From a checkpoint of a small sound classifier.
Model: 11.7M parameters, log mel input, arch tc_resnet, norm groupnorm, activation relu, depths [2, 5, 2].
Training: adam_atan2 at rate 0.0038, 22600 steps, held-out accuracy 100%.
Data: 39062 training examples, 74.1 epochs.
Rows from block 6 of a small sound classifier, named by matrix and row number. Rows with one number belong to one channel. Each number is 500 + 25 x the weight over its row's rms, rounded and kept within 0 to 999. All counts start at 0. Numbers have three digits each.
After each channel's rows are labels from the 100 clips, of 14976, where the channel reaches its highest value: "responds to" is what is common among them. Only what is clearly more common there than usual is listed. The data: synthesized solo parts of chorales (CocoChorales). In brackets: how many of the 100.
# convs0: first width-7 conv (model.blocks.6.convs.0.weight, 288x288x7, standardized in use, each kernel summed), inputs 0-143
# convs1: second width-7 conv (model.blocks.6.convs.1.weight, 288x288x7, standardized in use, transposed, each kernel summed), outputs 0-143

convs0.181:517499495478547496532509479459541512461481489477499444476506496495484460465471522487496519485480509523470474493499454451485538453505489469495485488498535520473461520461454479521532457514526464478494443471470532512485489481495479476494480465471493510514501490508505506482580501469482499464506470505529552493495470490474486467487488461535520464500468488505468529527488424508488528494457535454488489503495489504503484492499516470508496
convs1.181:521459473464475460495481505507527503534557501515557498500491463474520472506450512495536487518502499513484515502436494492534489508579509473465499467484511473523509481503505507494485508481541502529492520502495460482491474537515524520506476503521504506501469467461515470463542472526493473498471479557461493466495522486500521526471493543479529492462508542467501545464512497486510499517471494514526499528488498473484542527534503507471520
responds to: horn (30); oboe (29)

convs0.139:563479544528487533476485504486500548547497464520500517463483483436520483509462507482555552516477510452478493465472510490496452483464505501506493496478435491495479506505479513533530504524508492533465498478501505499509471508475497521511466539499521507478460496478519515509536491517530529480511483503513514487545499479492496490473510510514523487526500502492536555518514476493472475516535526498534456463555496475479509506522472499466523
convs1.139:513461462467471462527469511494562475528504501495485490472465468462497488531474483490519469504500558510469464498494507500506475468529494502496492498502500496494516525491512558525462495504512518518490540507508481479511486492478486524511483497508498484508496487479513522488524474526503482481477478514466564463494493476482505517480508520489509493480497494478503511482517484505501525509485508477493502515502517489490515476478510484496515
responds to: tuba (100); note A#3 (75); note C4 (52); note C#4 (42)

convs0.138:480505487478489487500475510456520474507481517518509486500480538524467498528484520550499466520522485495552535484482511548543490491510508510480497482499488440469550471479492502518503540503487520497500501504489518489465466526467505522500486494512496487475466474506496451508456499468473501561487477484457483450525521463489489581523513494519531495452496523441465484494528505506495476457499473482528490501454477459479518500468535485461521
convs1.138:502543554534545547482517499497482500502521469468464500518555539549495501490525452519503539500490490454508489494511530472444551483455506522522497538514483522489492471493511484514479488540481491485492459485510522527510515466499468457501478493480491506491502529533502518534482535482498538485529535520544487517488496533508471458539490495522489510554495495555544490553480498496465510467548521483470506470543510538534471520498501495482484
responds to: flute (87); note G5 (30)

convs0.162:472494486474481462519513484476519495459494460473514461558534508504473462534523490486485508478479456485465519519507475489499514515515480458536489473538495486482486492477467496466492477532547491493470505470466489468493547544472516504488501490505500525470473471466524476506463477509482454482516470497460496458528504532483495499483461488483505474492463496485477519473541529465532509497491452471504485515456473475513531512478559528505504
convs1.162:512513517537521513433525504547469516503455488517502529529540529541460545506533515550484542505498485463550511504522536528535534511504506533520507523492420525470514434505509453492513483548522504494484512511510510504503497450500498479516444514491509504507513529522526517516509524449499533501528523535528469539490505535491501494517537498517494500512510486516538521516477503509542512513519511537449501497514486516508476479461506518540540
responds to: trumpet (100); note F#5 (38); note G#5 (28)

convs0.241:486485506477513472503521479500526509495491483466500455504503499482499481484498500497491548487490460467468476505527501486536551495532485499530464510525464497478449502469464467482490479550588527485503461481465469489497498510481471504492466458471483522531466501484505457496544474493470460458550498483473492467500493500466461502501465463463480457488460473475535531466507501505524515479481503467507468513487466480500493479468516479515510
convs1.241:516471475478479470527493492511517500521527518534501504473481470474514472530472503477535483517494507527479517482475490483523487502553505479467484471461524484518509528504502511507534521489524511535466533525489470466495476524575524514515478509541510505490461470465523458462536474517500467541474472533471517477488518481481525507470495528476538475467516518466488536470548499501521489514476473546508496531473530475481548529519493508518529
responds to: trumpet (100); note F#5 (25)

convs0.86:484476494497539491483531478479492490532465482463507473494463514517553472532462497462521514487490487470480471491540504498526519522525492510508457494515475536502510480459469475484463473526531498453455491472459501472502483488472461483497492524462504545523458500494504453487520479499479486513496486532498491471497465516457481482465481458496484480471454464452547493475484479495518483469521502453515487517509480481537478491494482501464553
convs1.86:512464468469477463530485514503533502517515522528525498477474469477527474481474509488538481520489500522478494489466493483527483517550500479473466471474524484520505525517504486503517535486550507534510537489493477466496470536560539513512492495533497497496467473465512468466536472518509465536472471514466520481504511470489523520476491532487541437470521526468483529472546517502529494520478474533511485521478487476480554507515503502510515
responds to: oboe (34); trumpet (29)

convs0.98:471452493473520511520449505475516517504496484502522448520495477507476460507466483499470479491492488492510517498469497511524522498485534480491506477524540524483572481455488483511493515483485533501525521482461524476511534498511484500450493473480475481484490496475440474511485496477477463503464482454477488456506514485439501534481484497504522491480487519452508475505502473461510485477480501495519494509454486435494506515467510496441504
convs1.98:508504519532513502515475501526522492507469486483517501511533522535482527477541476533498530506487497456531523525478535503487532468459512549488511498495500510505504463545537530514493500514462472482518471526543550551510515422481469472503445490473486500495527510531504531519487517454518531487524507505525495533499476492526486500499502486513472475515504473520548487516486490508452503494528511463466500456534498535529500472470483503508494
responds to: viola (50); bassoon (26)

convs0.140:474476480472520476501551471490489485514462491480509454485475502489541478526495490473521480494498477479478473495542513518536527507521490532534445467520467529487515487466477456505459474544562497456479503470468498472487496468457448487503502505454507525534463505492528430503497464488481473535511492494484491469511468513460484494476460470495483452474459481455511494482469487504520506476513491487536450500501456473525475489478490496525515
convs1.140:511465467480482462526491500508521497522515513531510501472483466475543478504478513491528482517501499524480498493478497496554479503554503479461500468459521484515508523505501496506530526488527512535505556492485473457497465528563532511529495502526499499495454469462523461458533472500500462544472467508470519490495505488503533524470498517473525500471524526466488515471552498501533499523477470549502498527474495474481553517507495500524527
responds to: trumpet (81)

convs0.230:491491533516522540450459533532502525521526464487497568480486491504534511458490510481510455494519501454524544490510523535528451463445514502494492514476459510527505457512518506526482506514469526506504482517509499500529447509543511534514476551510537520430458515519518472516468517509496517466505530502518510506520537508510499535478506497505480517527516479527516485475510504496473461511529478531475477528466516493526533536529458543482516
convs1.230:483482484476505487469481508446488499523520489470513476488461484484559475488465514493536490479493467466460518514526476525491477476511526498504498494512485492539479478453459541483521487461472542497499504506485500501494502499503482526522491499525488494536505481467482506491482474525515507463476494534473452467498550485504456477490503478500489539480472488467478502488496489530496522483479492501484515504490516480493487478476497445457558
responds to: cello (100); note A#3 (79); note G#3 (38); note D#3 (27)

convs0.151:489472479461485533543487480457499489518447517493512478494458482519476490515474485484490541492490504542498480494513516474530493467486532527463490490512542475468525496460466487489456499470500510475541493475467509449464576486483451487485558494458530486500509477483499502455498483529483518526461492516459473447507463491449494524480463492521520478488466494484522472494484470490479500472516503474518486495485496465508482539516509528460504
convs1.151:509462461469471462538479495506536498522550535524546501484487466478514473496481509483521481519506497513477491484456494473517482502546494484457508470471536476517503523518505515517536538486511498529500522491493465457493471545578528508509488497526492501496475469455510469464538471509497467537474482499472507481500512485487523507476510531477553474472519528472483553471542504502510472520480469525500505541483508476477549554531496505503509
responds to: oboe (35)

convs0.175:494500470505484527496485517462495511473516483525510505486487534497478474536493512543516477524510484508534547515470494547533496510490512453491512463486513435477564479513507507481504481514495505503524500513506549501466443554483543536457491502531476467489500460493441464513471499489526490543487467488446471484540525497516512556485511508506478503476495481471474499513547526495521486480482460494508496486473485484503521491479515518461490
convs1.175:490526528520531524487498506508492508493497463494501508521527526521497539501511477521489528500495463483516504504487549507472537498469497536526509539534491557486505461513533496524496482547504497492498493509537549531520528452481491467479480504484496507486504509513505502522485540481507551479544533500544491522512487544495464480532497489551489498518496495518547482533460509500461500494537527481479510461531501547534493497480505511487462
responds to: tuba (55); note B3 (36)

convs0.71:506490495485474517480482465490484502510460521480516467494492475498479461509504519476516541484483483459464503496521496484526528479538509528517492495503461469471502490463480488483473489518561506477472493467474506507471485486487464486472495509465497484489487459483501498490552477465491491550538516483476463455508472463457459489498470489492487458510452482490523562523486466495492491458494487493532502479494510488494463506487474484538486
convs1.71:525460462468479460540482509508534505508557505531525499484481466475519481495464502495542484518503509529484504500472492486524488502568502477471500470476531479513511532511505515507541548479535510538503520496495472470495469546582531515503488500522500503498468474471510470467526470529500460521469465503460532478500517468499513519475498527488534499465522545465486534469549497502502501525478485522504500538480494475482558472481502503510515
responds to: tuba (39); note A#3 (28)

convs0.160:487512514497497481496458535464526519528547537512481518525459516490460495500506505522503542494500477429489501514523532480497486513493493533490528527540434509507491508478479521475470520501534505505485508502498453481505517507438510509531495489521475511515497488503456538515491514490511515514519503506487515473552495472511492534529448518487546469483473546451498477489512500484522503478508517465517514444470494489493501494532539481457503
convs1.160:555508515530526522492521529531498499494535481519583516515527513514461491502519457488440498497480451452530474531499480521511518489499492512470518473475482501504499470517521521514531496514443504504495494521546533538524517495509494512502475492470480496513518495496490533493522511494501521491512495478523458546481492518527541507501501502520494522502487480504520575481510498508448486506503534483476502497525504502511507481444505491504457
responds to: viola (39); horn (37); note A4 (30)

convs0.270:520574510555475516446503492546478514526494474497494528480487487521520497528506513525546497507527491500516509507499529511475499516518507505475504488519479511494493490514513507520505494482496506505474504503507514516557393514539523525515484515514500508461503560507504502520521516487513518495487460508474469514518506528518515504471500504516441523467520484474502473475512517497496486514501468524522473487518477516480503506514491521469508
convs1.270:445517504482495513531505510461464505446513518494507479548488508522446491496521507525447509471486507539487494532502461476459495526508479502507491493543512474485479497483489492464473496489510467491514485495486504490447531538472501497489528498483505502508528505496496511500495507508512499492515532467517507488489506524510522448496512494539491483516491500495472508509508498504473487435490499504537488494480484485490489510504530522506443
responds to: clarinet (74); note D4 (44); note D#4 (29)

convs0.147:458468482465481542530480461471501475516449518501517477489473497539491493509492500494474500506488482542503489500495517483508487490483529524474473472516536488467522496464474524494457505483505521472535533478472510474464569488508458490489559502455531488501518464483520490475487488528479524542468509508463474423515474484458500534492484507523528477510480506501511472506492474502479506462540471484519497493464512462510482554536503541465492
convs1.147:509464463482486462532484510510530499527526538526555495494494465479537480494483508498523486521505491513474507497462497483506489498549488481453499469476536484516508507512505500502547548500505495539494509489502473468497475552523548508514489499534497501503476466454520475462531472518497462522475477498470507500500511487499510497474499547489558490472529557473488555469554501501513501531486493495481502535493501477478539533536497508516508
responds to: violin (68); note A4 (33)

convs0.132:478511488492488514485495477514508537494495431473522528504506498551478484463506547521482486503498509545505486495489503509495514490492524443506490479508533517508529463501512505528507494465508524493496502521497501474495478520511511511519476585485582544460440495511562446472500531514529526484512504517486467485523501526515490495451503490488461503515506478529537517526517497504465515492500534503479454511472497510554528529501512539506486
convs1.132:511465475477478474521481503509512514501521510522502486464464474463480474484462498484519480510499550548471504489448481452500480472518502473462483465469554459510491496472466515471514512482494518528485515507487468469494468512492511520500524492526502486499478468456506481466502475526498486525474475514467507487496505479519517510476495513460543458463503514477473523467535491493502501525480517486508498509488511482492519533487501491464502
responds to: clarinet (100); note G#4 (27)

convs0.9:474471506494520495503477522506500477507499512527503507538489475501467474510531504497461495473490506505497502495518464508508491493504493508483490495493498514518510482465494499503511530487492515490501503479473504495515521497518488489524483499501496487453501503496528478548499488493449422482467460496515497433537523481462487541491483490479529510467512512492485514471510525508528472493469479493460514544460508479479496527466523502432523
convs1.9:517534529542523536499540497521504510491433500509517518515564520532513536491540503511508521507500482487538499531515511529502550508479496514526500521534453545496501428511510504491504519522465490489494481496527532533504538479435502480460455500482510488507536519521469536529497509464494545494515524491506458541480475533497455490515503506516508495519502503513538479513465504498467506490512509478468503433532500513512500483469496513501508
responds to: horn (71); note A4 (34)

convs0.188:497505500482517483547514479458534513463477495460500467481515505483517470481465514481500523493479503503466490495504461462499547484507497473491488481500537521489480473450443492512486471508522473458508455478464502484490484484507472476496506465463497506509514491488507502485594500479477484469512477497520536477496484497468477474499477459531503443515466472514473526519488433510485535479459522471478483483501485484499480509510526480515483
convs1.188:513463471470476461510488500502521488508529515520520511489496467477519469501460499494537481516500512521481483489463496489537489502551511479465500468463530478509504514514501506499519530492553509526519522488487463470491463552559527513514488503518501502502471470459513460467538471527504467531468475546465488470503530469499514525476496531474546492465517530466486571466522512503527484507473481498512490543486497477481537537530496502499533
responds to: trumpet (71); note F#5 (34); note G#5 (26)

convs0.58:464489508509478511480544493469511487516487476459468486479491506522525499533497507508487506466515468519483550539466480485490485546457551498494503481533497519494500488490471530492504495503527521495526489513478440461508481518464520509524429501519522513521467505468515454507486494532516514458505465496447444483504511512485499533445499482465486467492506490489502473485512501517503481489487465459520501507526475466514506445488502478467503
convs1.58:478536524510510520463493505499458502463483469505475501496499527508502534501504494492487505488505500476547507495509497512486512502459492538509505543510467518505496480500511509512490482506459485484503493515512525542509519474487500489487518497480499502490496519518468503525468520470496520483514507479504478517492469509492439504550508494514483512535498500533520484531477501514462499494547514512480493484513496545531475507514498487495460
responds to: oboe (67)

convs0.198:495456505489491498503453488452515463486498511483540445497487498485525475515525488487485478481504446488481528482502496517505510528508514517497493505482478537508572521453467516509528502519492502482490474499472532497493496503481485500525478496492530493478485476481523485527523473469517453530480502476540495471482483459435502475503465470510481452493486502484517528522510496490492508479477490501499519466472518502492498510460510544513453
convs1.198:531457478501501475534500503523553498536524502533570511483501472481506496505464495489502482510506519518474490494474515473531508502530476487485495474496487527513498492515505489502525530517480513555497501532512495487501489505510514496493499496491502529507468469492504477485548470531504495461478467549495537526511518487506519516479510541487539477470512538469505527462505502487499525541482523514492496547496467488490566538526525534505538
responds to: saxophone (45)

convs0.74:479486478469520509508505496478524504487504520509495473514491527501481492521491484535499482528539468496538515490466513537538472506486531521495496504489484506487534478481498513521525516514479526523494502485486528481501467500447493524490493471503470512487445511515490452554491489477509474535505508476472504437539474464482495556478533505504504469488515513465507505515505496498510483494501509435518505489502499419508499483488527492444510
convs1.74:517517525535519522499509500485493490501534482488469504515530524520473510497524500517516530513501523473500505503528507474444533491475503545512497529511491494477491495514554502515491504538481472496506481503551549542507496440496457471472478498459494498501542523546478529522476524495498522496521506509521487520482511506514477448532497500530503552544512510539548501536489501517476505482528509482455500467531507534514483508477497470481478
responds to: flute (67); viola (27)

convs0.206:496465514510476503500496500506507443510489496509587424458491496465501493536512484455487494487529462473431481483473497496484520509510483506490489488487473543505544531481515503491527508570504511499492479502488519502511474498487473498514496504496522508492489482461501492498512475461521464506497520474506496498499472497462524445508511471543494457493459479468503536498532465493516511506487505514490487468506503516475494519471516522510471
convs1.206:516461467471477461532500479508538486523528517527499500482465467470515474481465513478525479519513503525478485487466491480525479511551486479460488468473527479523495533493497497516534528505528511535503529481488468466489468531540531509521500489529489497519461474470522464469537471526511467531472475518466526484505512471497520522476512535475544460467515524466492535470546513503517502523476475490514513541475505476483562510521501505504525
responds to: clarinet (99); note D4 (85); note C#4 (42)

convs0.200:507482515531525510495455534513479479506518484515550499424513482433489488503463514484472460483536503469508533496464499485530519515510524499489506521496459520493542526505502537530484526543495491474512472480522494504488439519513503500493471501513499501475471485512493467526509476499506496520497503480506501507507477462503510521480508494504482448550502507541541500506527510526519522482513487524502499472505526520479487502514454493508510
convs1.200:511463471477460470488476503467535503585504510486526490525523494504512508466485504522557500504515497453500472487476503494516490510518529495506513486495461518503516429510520458503510489532500530518529536545511512506518514448500503490509486525520501537512510498498511516504533478498523493476480509543507443502503478495515447527503529559502539502489511524476524525491493505518515497504499518543457506473494507483477489504521544493501520
responds to: violin (100); note A4 (52); note B4 (35); note A#4 (31)

convs0.104:502509488482471451491527495474493492454496447486528476583531529506542504488547476513529515504514478481507513488505524501519496530496462446528489492513461525538503475506484498522489497525523498505482473499501522494482492494452507483508519489510487536503488488478538475511497497494489482455534509511492505504532495559510454490517527486520498481487510480446465512490485537463527523512516507506483487538532490477508517526551545521541521
convs1.104:488496492494491494460550471548464504487468508507486493500513477479548478481498501475499493500511467478489486491536498473561505503520497492519491485469466486538482488475449478475474490528533540478497491494478453458468459534481488510500520483545483501507468475477526457467502491494505486483491518548489475522495516521497496505463491508455496530461479481462477485462498495478540491518474458501492493517502494465470483473550523485552549
responds to: trumpet (95)

convs0.236:480457520484502508509502499486507519527501491496506477479476468489499467516513516508491513489511484496471503533475488482476508521501519506468477481531493478462466488487478481483516500494514534491515492481476488466499497548474525529462461481517497452525458469489449441470517494498522455461496456462490472469534511469490483504470467482471489463490468501493488507487557468495461499473478509455514501474506510472498525475474540486507451
convs1.236:510509504528535506469498495528505495488423484499493527539523523528508537512516474554513543496515490487548526494504548560527528509477499533508501527524479557491505466505549496519496486536503483485490511538530546522512511454502483461489474505493493495497524509517511509526475518481500538508527510496545465534490483528497453509533491483532507524507498464512547472526455504495469498486522531503450492477535480521526506474482499523488500
responds to: viola (33)

convs0.39:480503463494523457437455523496489513481514475514514497461511511553519541444458529543505459514541485471566551530493529531530513457523507466491489487481501507499515493513505477519551509497461509511500474515514527547491484499518514531491434554505483472512497520513466474470462522488483511509483502494505492494474537450508502537527495496510483513477518478472465496474507505522491453483485505564479502531453485520524521508491477525501515
convs1.39:489479492493521500523512502517555472487458515465464527481511476481547505506470503457507467527481486472481472522538521519532446486507481482483508477477483533526523507464446481507531492533491516509498466534455496507531503490499467526538492506500513520483482475497486486493529485512519477473481480528466493475517545491483428549505511507472477550488465504483496479490481487524572504507503533492494500545480515483492504516502521503468532
responds to: cello (99); note A#3 (61); note G#3 (40)

convs0.122:502492509491455526521479481485474529484507459487500516530521493545470475460494549538504523510499524535499496515494485521474532513513554444516494481515573500496549478492489515493522493454487504502507508508494523481497499509517506509465497490496516489478482496493508498494505547517523518488520488524469459496551499493513488475471492504507473505530509492540504517509518496492486477495510544478465475521482511467511496538483492504460487
convs1.122:512465469462478466531477501501542504508528495527513504461454460458500470515454503467523472515494520533470496488459482469518487491531506472442511459474534455508494521472470513493513500490484529526493523498485463459494473505494508515527516507515506505494458473464523468469520471522491469546470469479465519481490498467500517515472505524468536462469503496469486525471526491493502521515483510496511503512480508479488556525502503495500506
responds to: clarinet (100); note D#4 (42); note F4 (27); note G#4 (27)

convs0.199:500535476508521521508505502493518481504509444482470493471457548530484483522484514521514533458491459508492509524503471473488454518456481484468510506525485496503477527508503493542488508487489511517513517512495438439477445515500517488540500503511520524505515514491532483508500500484493530468475470525503520468508503470513505485463521508491484508429520491451486454532511493507509506492442496460499489523505437467529528470495520514477540
convs1.199:486514520507501508489495494475501505461499424500492486476477491488459493491491494477454484471501493473488500513532519525503501494474496503531495533516483485475505524496499502508500475484474465461497444505503508529501531494485482508428527494489502499503522545535435536526492530474503494449522520456514522502495460510491470476518498449505488494517474465514481489512469497494487492475565530509523510511536517552574473463494494498485472
responds to: oboe (100); note A4 (52); note A#4 (44); note B4 (40)

convs0.69:489488518502488496472492485490486498499479513488502459487437489535536466526500549458507518478512448489448541523497484507471499524523507504476481472509471495468522496476484508505489510517514531506491512472484518487499477511483508522489482506508489457514494489478472486513530502466503456550492487436488456457489498428454510493486455506461513462503497516473520511514507485513523491489467470469526516475483505476496487466476484452503466
convs1.69:492513513510524519467520498489510498493407472479453507500496498497502539492479500479498494501506506475517509480499516488511496496471499529472504499468464515474486456511537534510512488522461488512492491510529553541524513492531502490503504511512513506499509513509519511514511509491497522486509496512492505547496501511503463497534498527517513552504490528512533540509507502506483488526519559491464505521517494524528499525529515508497545
responds to: oboe (71); note A4 (31)

convs0.191:493495512467510486523505486467534524454500491480512455490550506509492462456472523492472525508490494497478492498493462467505546463508505447500493481515544525486491509464455485526482474500531471466485465471469497484498493488499471478491488491475495507501502508502521489506591498456463495448506475512533553469498502478473468459496474482544537448504469495506489545539485446500478527500457509473470500507476501498496488522521520520512493
convs1.191:512465471470476466508487491510531515541554498515577492492493467477532468462451493485542479514503501513479480487451490484531496476564514473492487465467503490521495474494508558494550512495564515523476506504498480487500466537519538518512471489527502495516486471462508467467524480535504477517477487553466502483492538490509526525481501546472550436466505533468483551469519496500532483530474487501506508525482509476479523532520512499490523
responds to: trumpet (36); violin (34)

convs0.114:462439484481504485497490496452542498476524499521476462498479451484492469524496498466473480481494485484462497513473465481494475514499509479487498497507485491493485490478480507493531503498480531492469521486474469467513502538479522526466472479512493459477474460458488444512496489461505432482468464448480481478508531445480515491465484484457508468495489492496462472510541499477508505494465489477482512486494517457473522481474538498499472
convs1.114:497526534531532531490520495503502507484481474485504505515545548546487541495531474513498534492501503464558501498511529539489541504447493530543493557536442557479498460496515498500460495516479477480502485507509514515503524456467475481479487502475503491508523538530484518539460518449498538476518519478520495522504465523502456497531497482511482498529479485533529471537448503497448508476528498489455498435539497523520483482484497504490480
responds to: tuba (44); bassoon (34); note B3 (28)

convs0.91:480464498487542516545449493507497491509460501506501457502507521481525489517465458473514485490530477491536547492507503534522515497494521502484469462519546542493564491451481491515467498484494547477517509516469473463526544488535462498477517482456495525499483510504470458472486485489474500518452502506471487470477483476437485520495458490500517479481476497458535486488487444471488504467460502478513481503449484475509490517479503479438505
convs1.91:504459473471474457521489494515532496555540509536528502487509479495537481478494529511563492517504491497495488502471489480549505464535509496478510467474520488554483501501515506479541501499478491523520488511493503502492492497491511489542461504487494512487510483500531517482537471510493490503471497552482489496512512473517515511483499511486518433473485484474503540469501490499502494513471486547490505544499504475485545517552468519525537
responds to: violin (83); note D#5 (45); note F#5 (42); note F5 (31)

convs0.65:485524486484498497427519515455516480515500439483489473505481559525487470528534492485503487460508476525480522522510495487481491518468494498471496489504498510511494522501481504497494500506483517498488497542486447440500460522456516513551446498515515508484441504471526470543494485497510538476448466529517495475489512523503529512465497489472474471483516484480505454525517530498550496496474479455488496502490458469485516443494530496477537
convs1.65:498523534516501529408506498487473511479492482504491495490493522520504529497492496496513508460500492459520486506489493512484499502484491508524504536502446506484489506513511507508494500484455495486487479488518546552518537491497504496441551488537509510503532518504410539524494531493498522477522543492493490526507473517492491484544505500514509495530488482524506501511497503514464492493523535518511510481542506536538479508483498493453461
responds to: oboe (75); note A#4 (31)

convs0.120:495490511486460525519480482489466525487500460491509520512525489550471481464491538542504525514489534543497493509496490516473530524518553443518498481521575498491550483492491513501526497454483502504503512505498506499492491513526510513461490491496525484477490502489513491497504547523512517503509488526469464502549493489513496469482480498514482500517514498535500511508521498500481477489515543482466475534471505473514489539476499500462476
convs1.120:511463469462477463528477500502544506508510501525495500465452459458505468509456501475519472515499517533469490489458484471519485491532504472443514458473526458510500517472473506497511500492487528532517526497487463459494472506495508513528518504508507505499458472463523466467520470524494468544469469492463521483498501466500516515471501525465532454467507505468484519469526494490504511514482508492517503499480508477487546519505499490494513
responds to: clarinet (100); note D#4 (41); note F4 (26)

convs0.157:519463473485485504531467455470482523502450481490522462485497499521481498542468481482510556502464538548491506488511496490528501509482517480485490500507553512462537517458465532485471475503500500490526512474459508459508564483497449496463541464459503490487499485489474519464509484493495504530462483483475479450497455486454504522472454486504505445531461497515536499521483465467495487500486527469513458489497477468504476519509517497441493
convs1.157:499468470478477469512499503504537504497503517530570499494486465487570490486489518496526477523505465507486507488460501502552486518540491487476501470472512493534495512507506500500538533491505487545489501484504482470500482548525552509506494507516503499499480475472519476471553480512497471488480462521494490504495514486492532527482493556487548493477518563481472561475537491494529487525482472517485501543485502478478568528525489513540531
responds to: oboe (28)

convs0.275:511537526537488500474496506533407426543476484502534476484520506497523492494514505478515495518496509493497496475503517523493508486515508507494507542466484504538493493511534504501514512514488488504473499471531482484524463445506471465492517505481491505498507538481486512498488487465460514518496472511507488529490511474488479474501512523505476504493503518494512483515462504532487519514471491484510478467523479530479450482478454445477510
convs1.275:488495479506508488464495499471503501451529460521504470515479490506473495520505515517475506489495474519499487497484451516511488502482488464490488493508521481515491530515477499495475512472475479496497481476492509493468473505504516495538491464459507513502470519506542515509481465469520464471471483456489496450518486460489497481467508491514514475495508536483467491488488506480515491448470445513484503496460489466461507475485507500467493
responds to: horn (72); note A#4 (51); note G#4 (41)

convs0.215:490476511521518541518472530457511501489518484473492465492478488469527455524495519501478479494519475504441530523457462489493519553515533495484525498519495520513501512509484552514523487547490519517502484502492438470529453507471509529491455492523511489476508494491510514541500512481553459451481487479505510460507535465497511487479500505489514477476510506473481511517513524516511500515484460473485520487475522499504528499466535539486497
convs1.215:501540524534510535467499497508471502486460479498494507503502544521477528506515491498476512483497485475548493494494514522483507502451506553516505538512432550466495470502524514520486488522463496486501493515532542561514540457466480471479494502471503503491507527528496502539482526474503548491523511502523503533501471525505474495549501503519483496521496499530536474536469501504464501494542514499463502476532502554528493493492505503475469
responds to: tuba (39)

convs0.214:500494501532501490484512525489486483485511473518561487469529494415520507475450499489460489513547524482532512477491518486529546514532510496517488500472465487480528481507503535509505517548472482490495506483520468509512459491500485491492461530507506486467460511503493478512518480480488502513501513467484469503498503427503537546504512517529495501544502534529542514498521509510491518492514504528499502490490505521470482467521439512484504
convs1.214:508462460475459464491481467479532503577492502486535496502506488492526476502484510515571498504506495492491485482480495479535475518540517486489507474477491497526513463510498512473505521484521525507519532504488457465488468488542531508511481504561491502521484468464513475469499466498516477510472502530473482492514504469505448538472524535478505477482516492473501532477546500496541512514485499525498499472472507470469495505517519490502515
responds to: violin (100); note A4 (53); note A#4 (39); note G4 (35)

convs0.212:522531503525505490513522510548514535481502537509526530457479517500501492470464520514512469489513514505542514488490542521540509474498532529502505514504521452492436486532512531530504578500491524508526503525551562537530487505489527512480514563527478503507541546551486513513467525487485520499521483500488488512524465511536479552504462506499496506515541520483524491532490527481507482524494523512500525471500523492522509447517485445491510
convs1.212:480480475471455487495492511469477496525496543420503457566545541537514514507534470566505554493512472496522502537490484497491492496498516539521511509534498500503506470517530507494434501499527479496489495512512501518505543522533505489486482518517496484496545523506468528513499533494498519480533527487511484510509510530499490491509503507541508503528520516525525526522506504510495505494503482485522513485496514501500482528518496505481477
responds to: saxophone (53); violin (45); note A4 (28); note G4 (27)

convs0.264:486473522480474486496480488457548547500496495511484466474504497477472495506506510513479500487487497492491499519467475479504492501460506465466476492556494463489478476494477511512517513511529519511562506492471505470493503538472520528499459494512523470513463481501505436504526470525500451450545496478501468453519491474489481531476489488478528453488513502488472521508540490521506506485522481455506488446489509456525510461456476461504451
convs1.264:508536516535545516474487489517507480473439516462468520524524516523484543517516468526500544491506506463542512496505523548491540518455494526509486528520442554474507399490513495479495477537516489491515498568515516508506516486465466474504483509486513501503505515519498491520489522490485535494528510468531456534502477524497456533524490482518477526507502457514538435527486490481479491495515492483493492461503503517500494484457503498510483
responds to: saxophone (28); flute (26)

convs0.108:505457531483513471471491512509514533479515479525528493476494510524522516464501501525529472498520483461520510536516499519499476515466490439481492470571475517521531463499481497523498499458525491502572484498491528468491483531546523524468453543516489439525495495504466465471514504524502468463524466462506479478532531509508471517459497501535505518497513484481501503484532499522462494489534474493554499494513511494542503481490454479476493
convs1.108:491506505500525507489478494554518501488518532472406546521523488487540497506496543508494503498489514519507542530504498526521508468503543495494525506533502508543474484440438490473554488519569499522534491524451473491502531513466446493498490501513491480524478490492498496499488496561506504485498492531507482498512496496506465515514509475500493498486479446486512481502498487541532504510501501465529506482484501486504514476459546509470539
responds to: saxophone (98); note F4 (37); note E4 (35); note F#4 (26)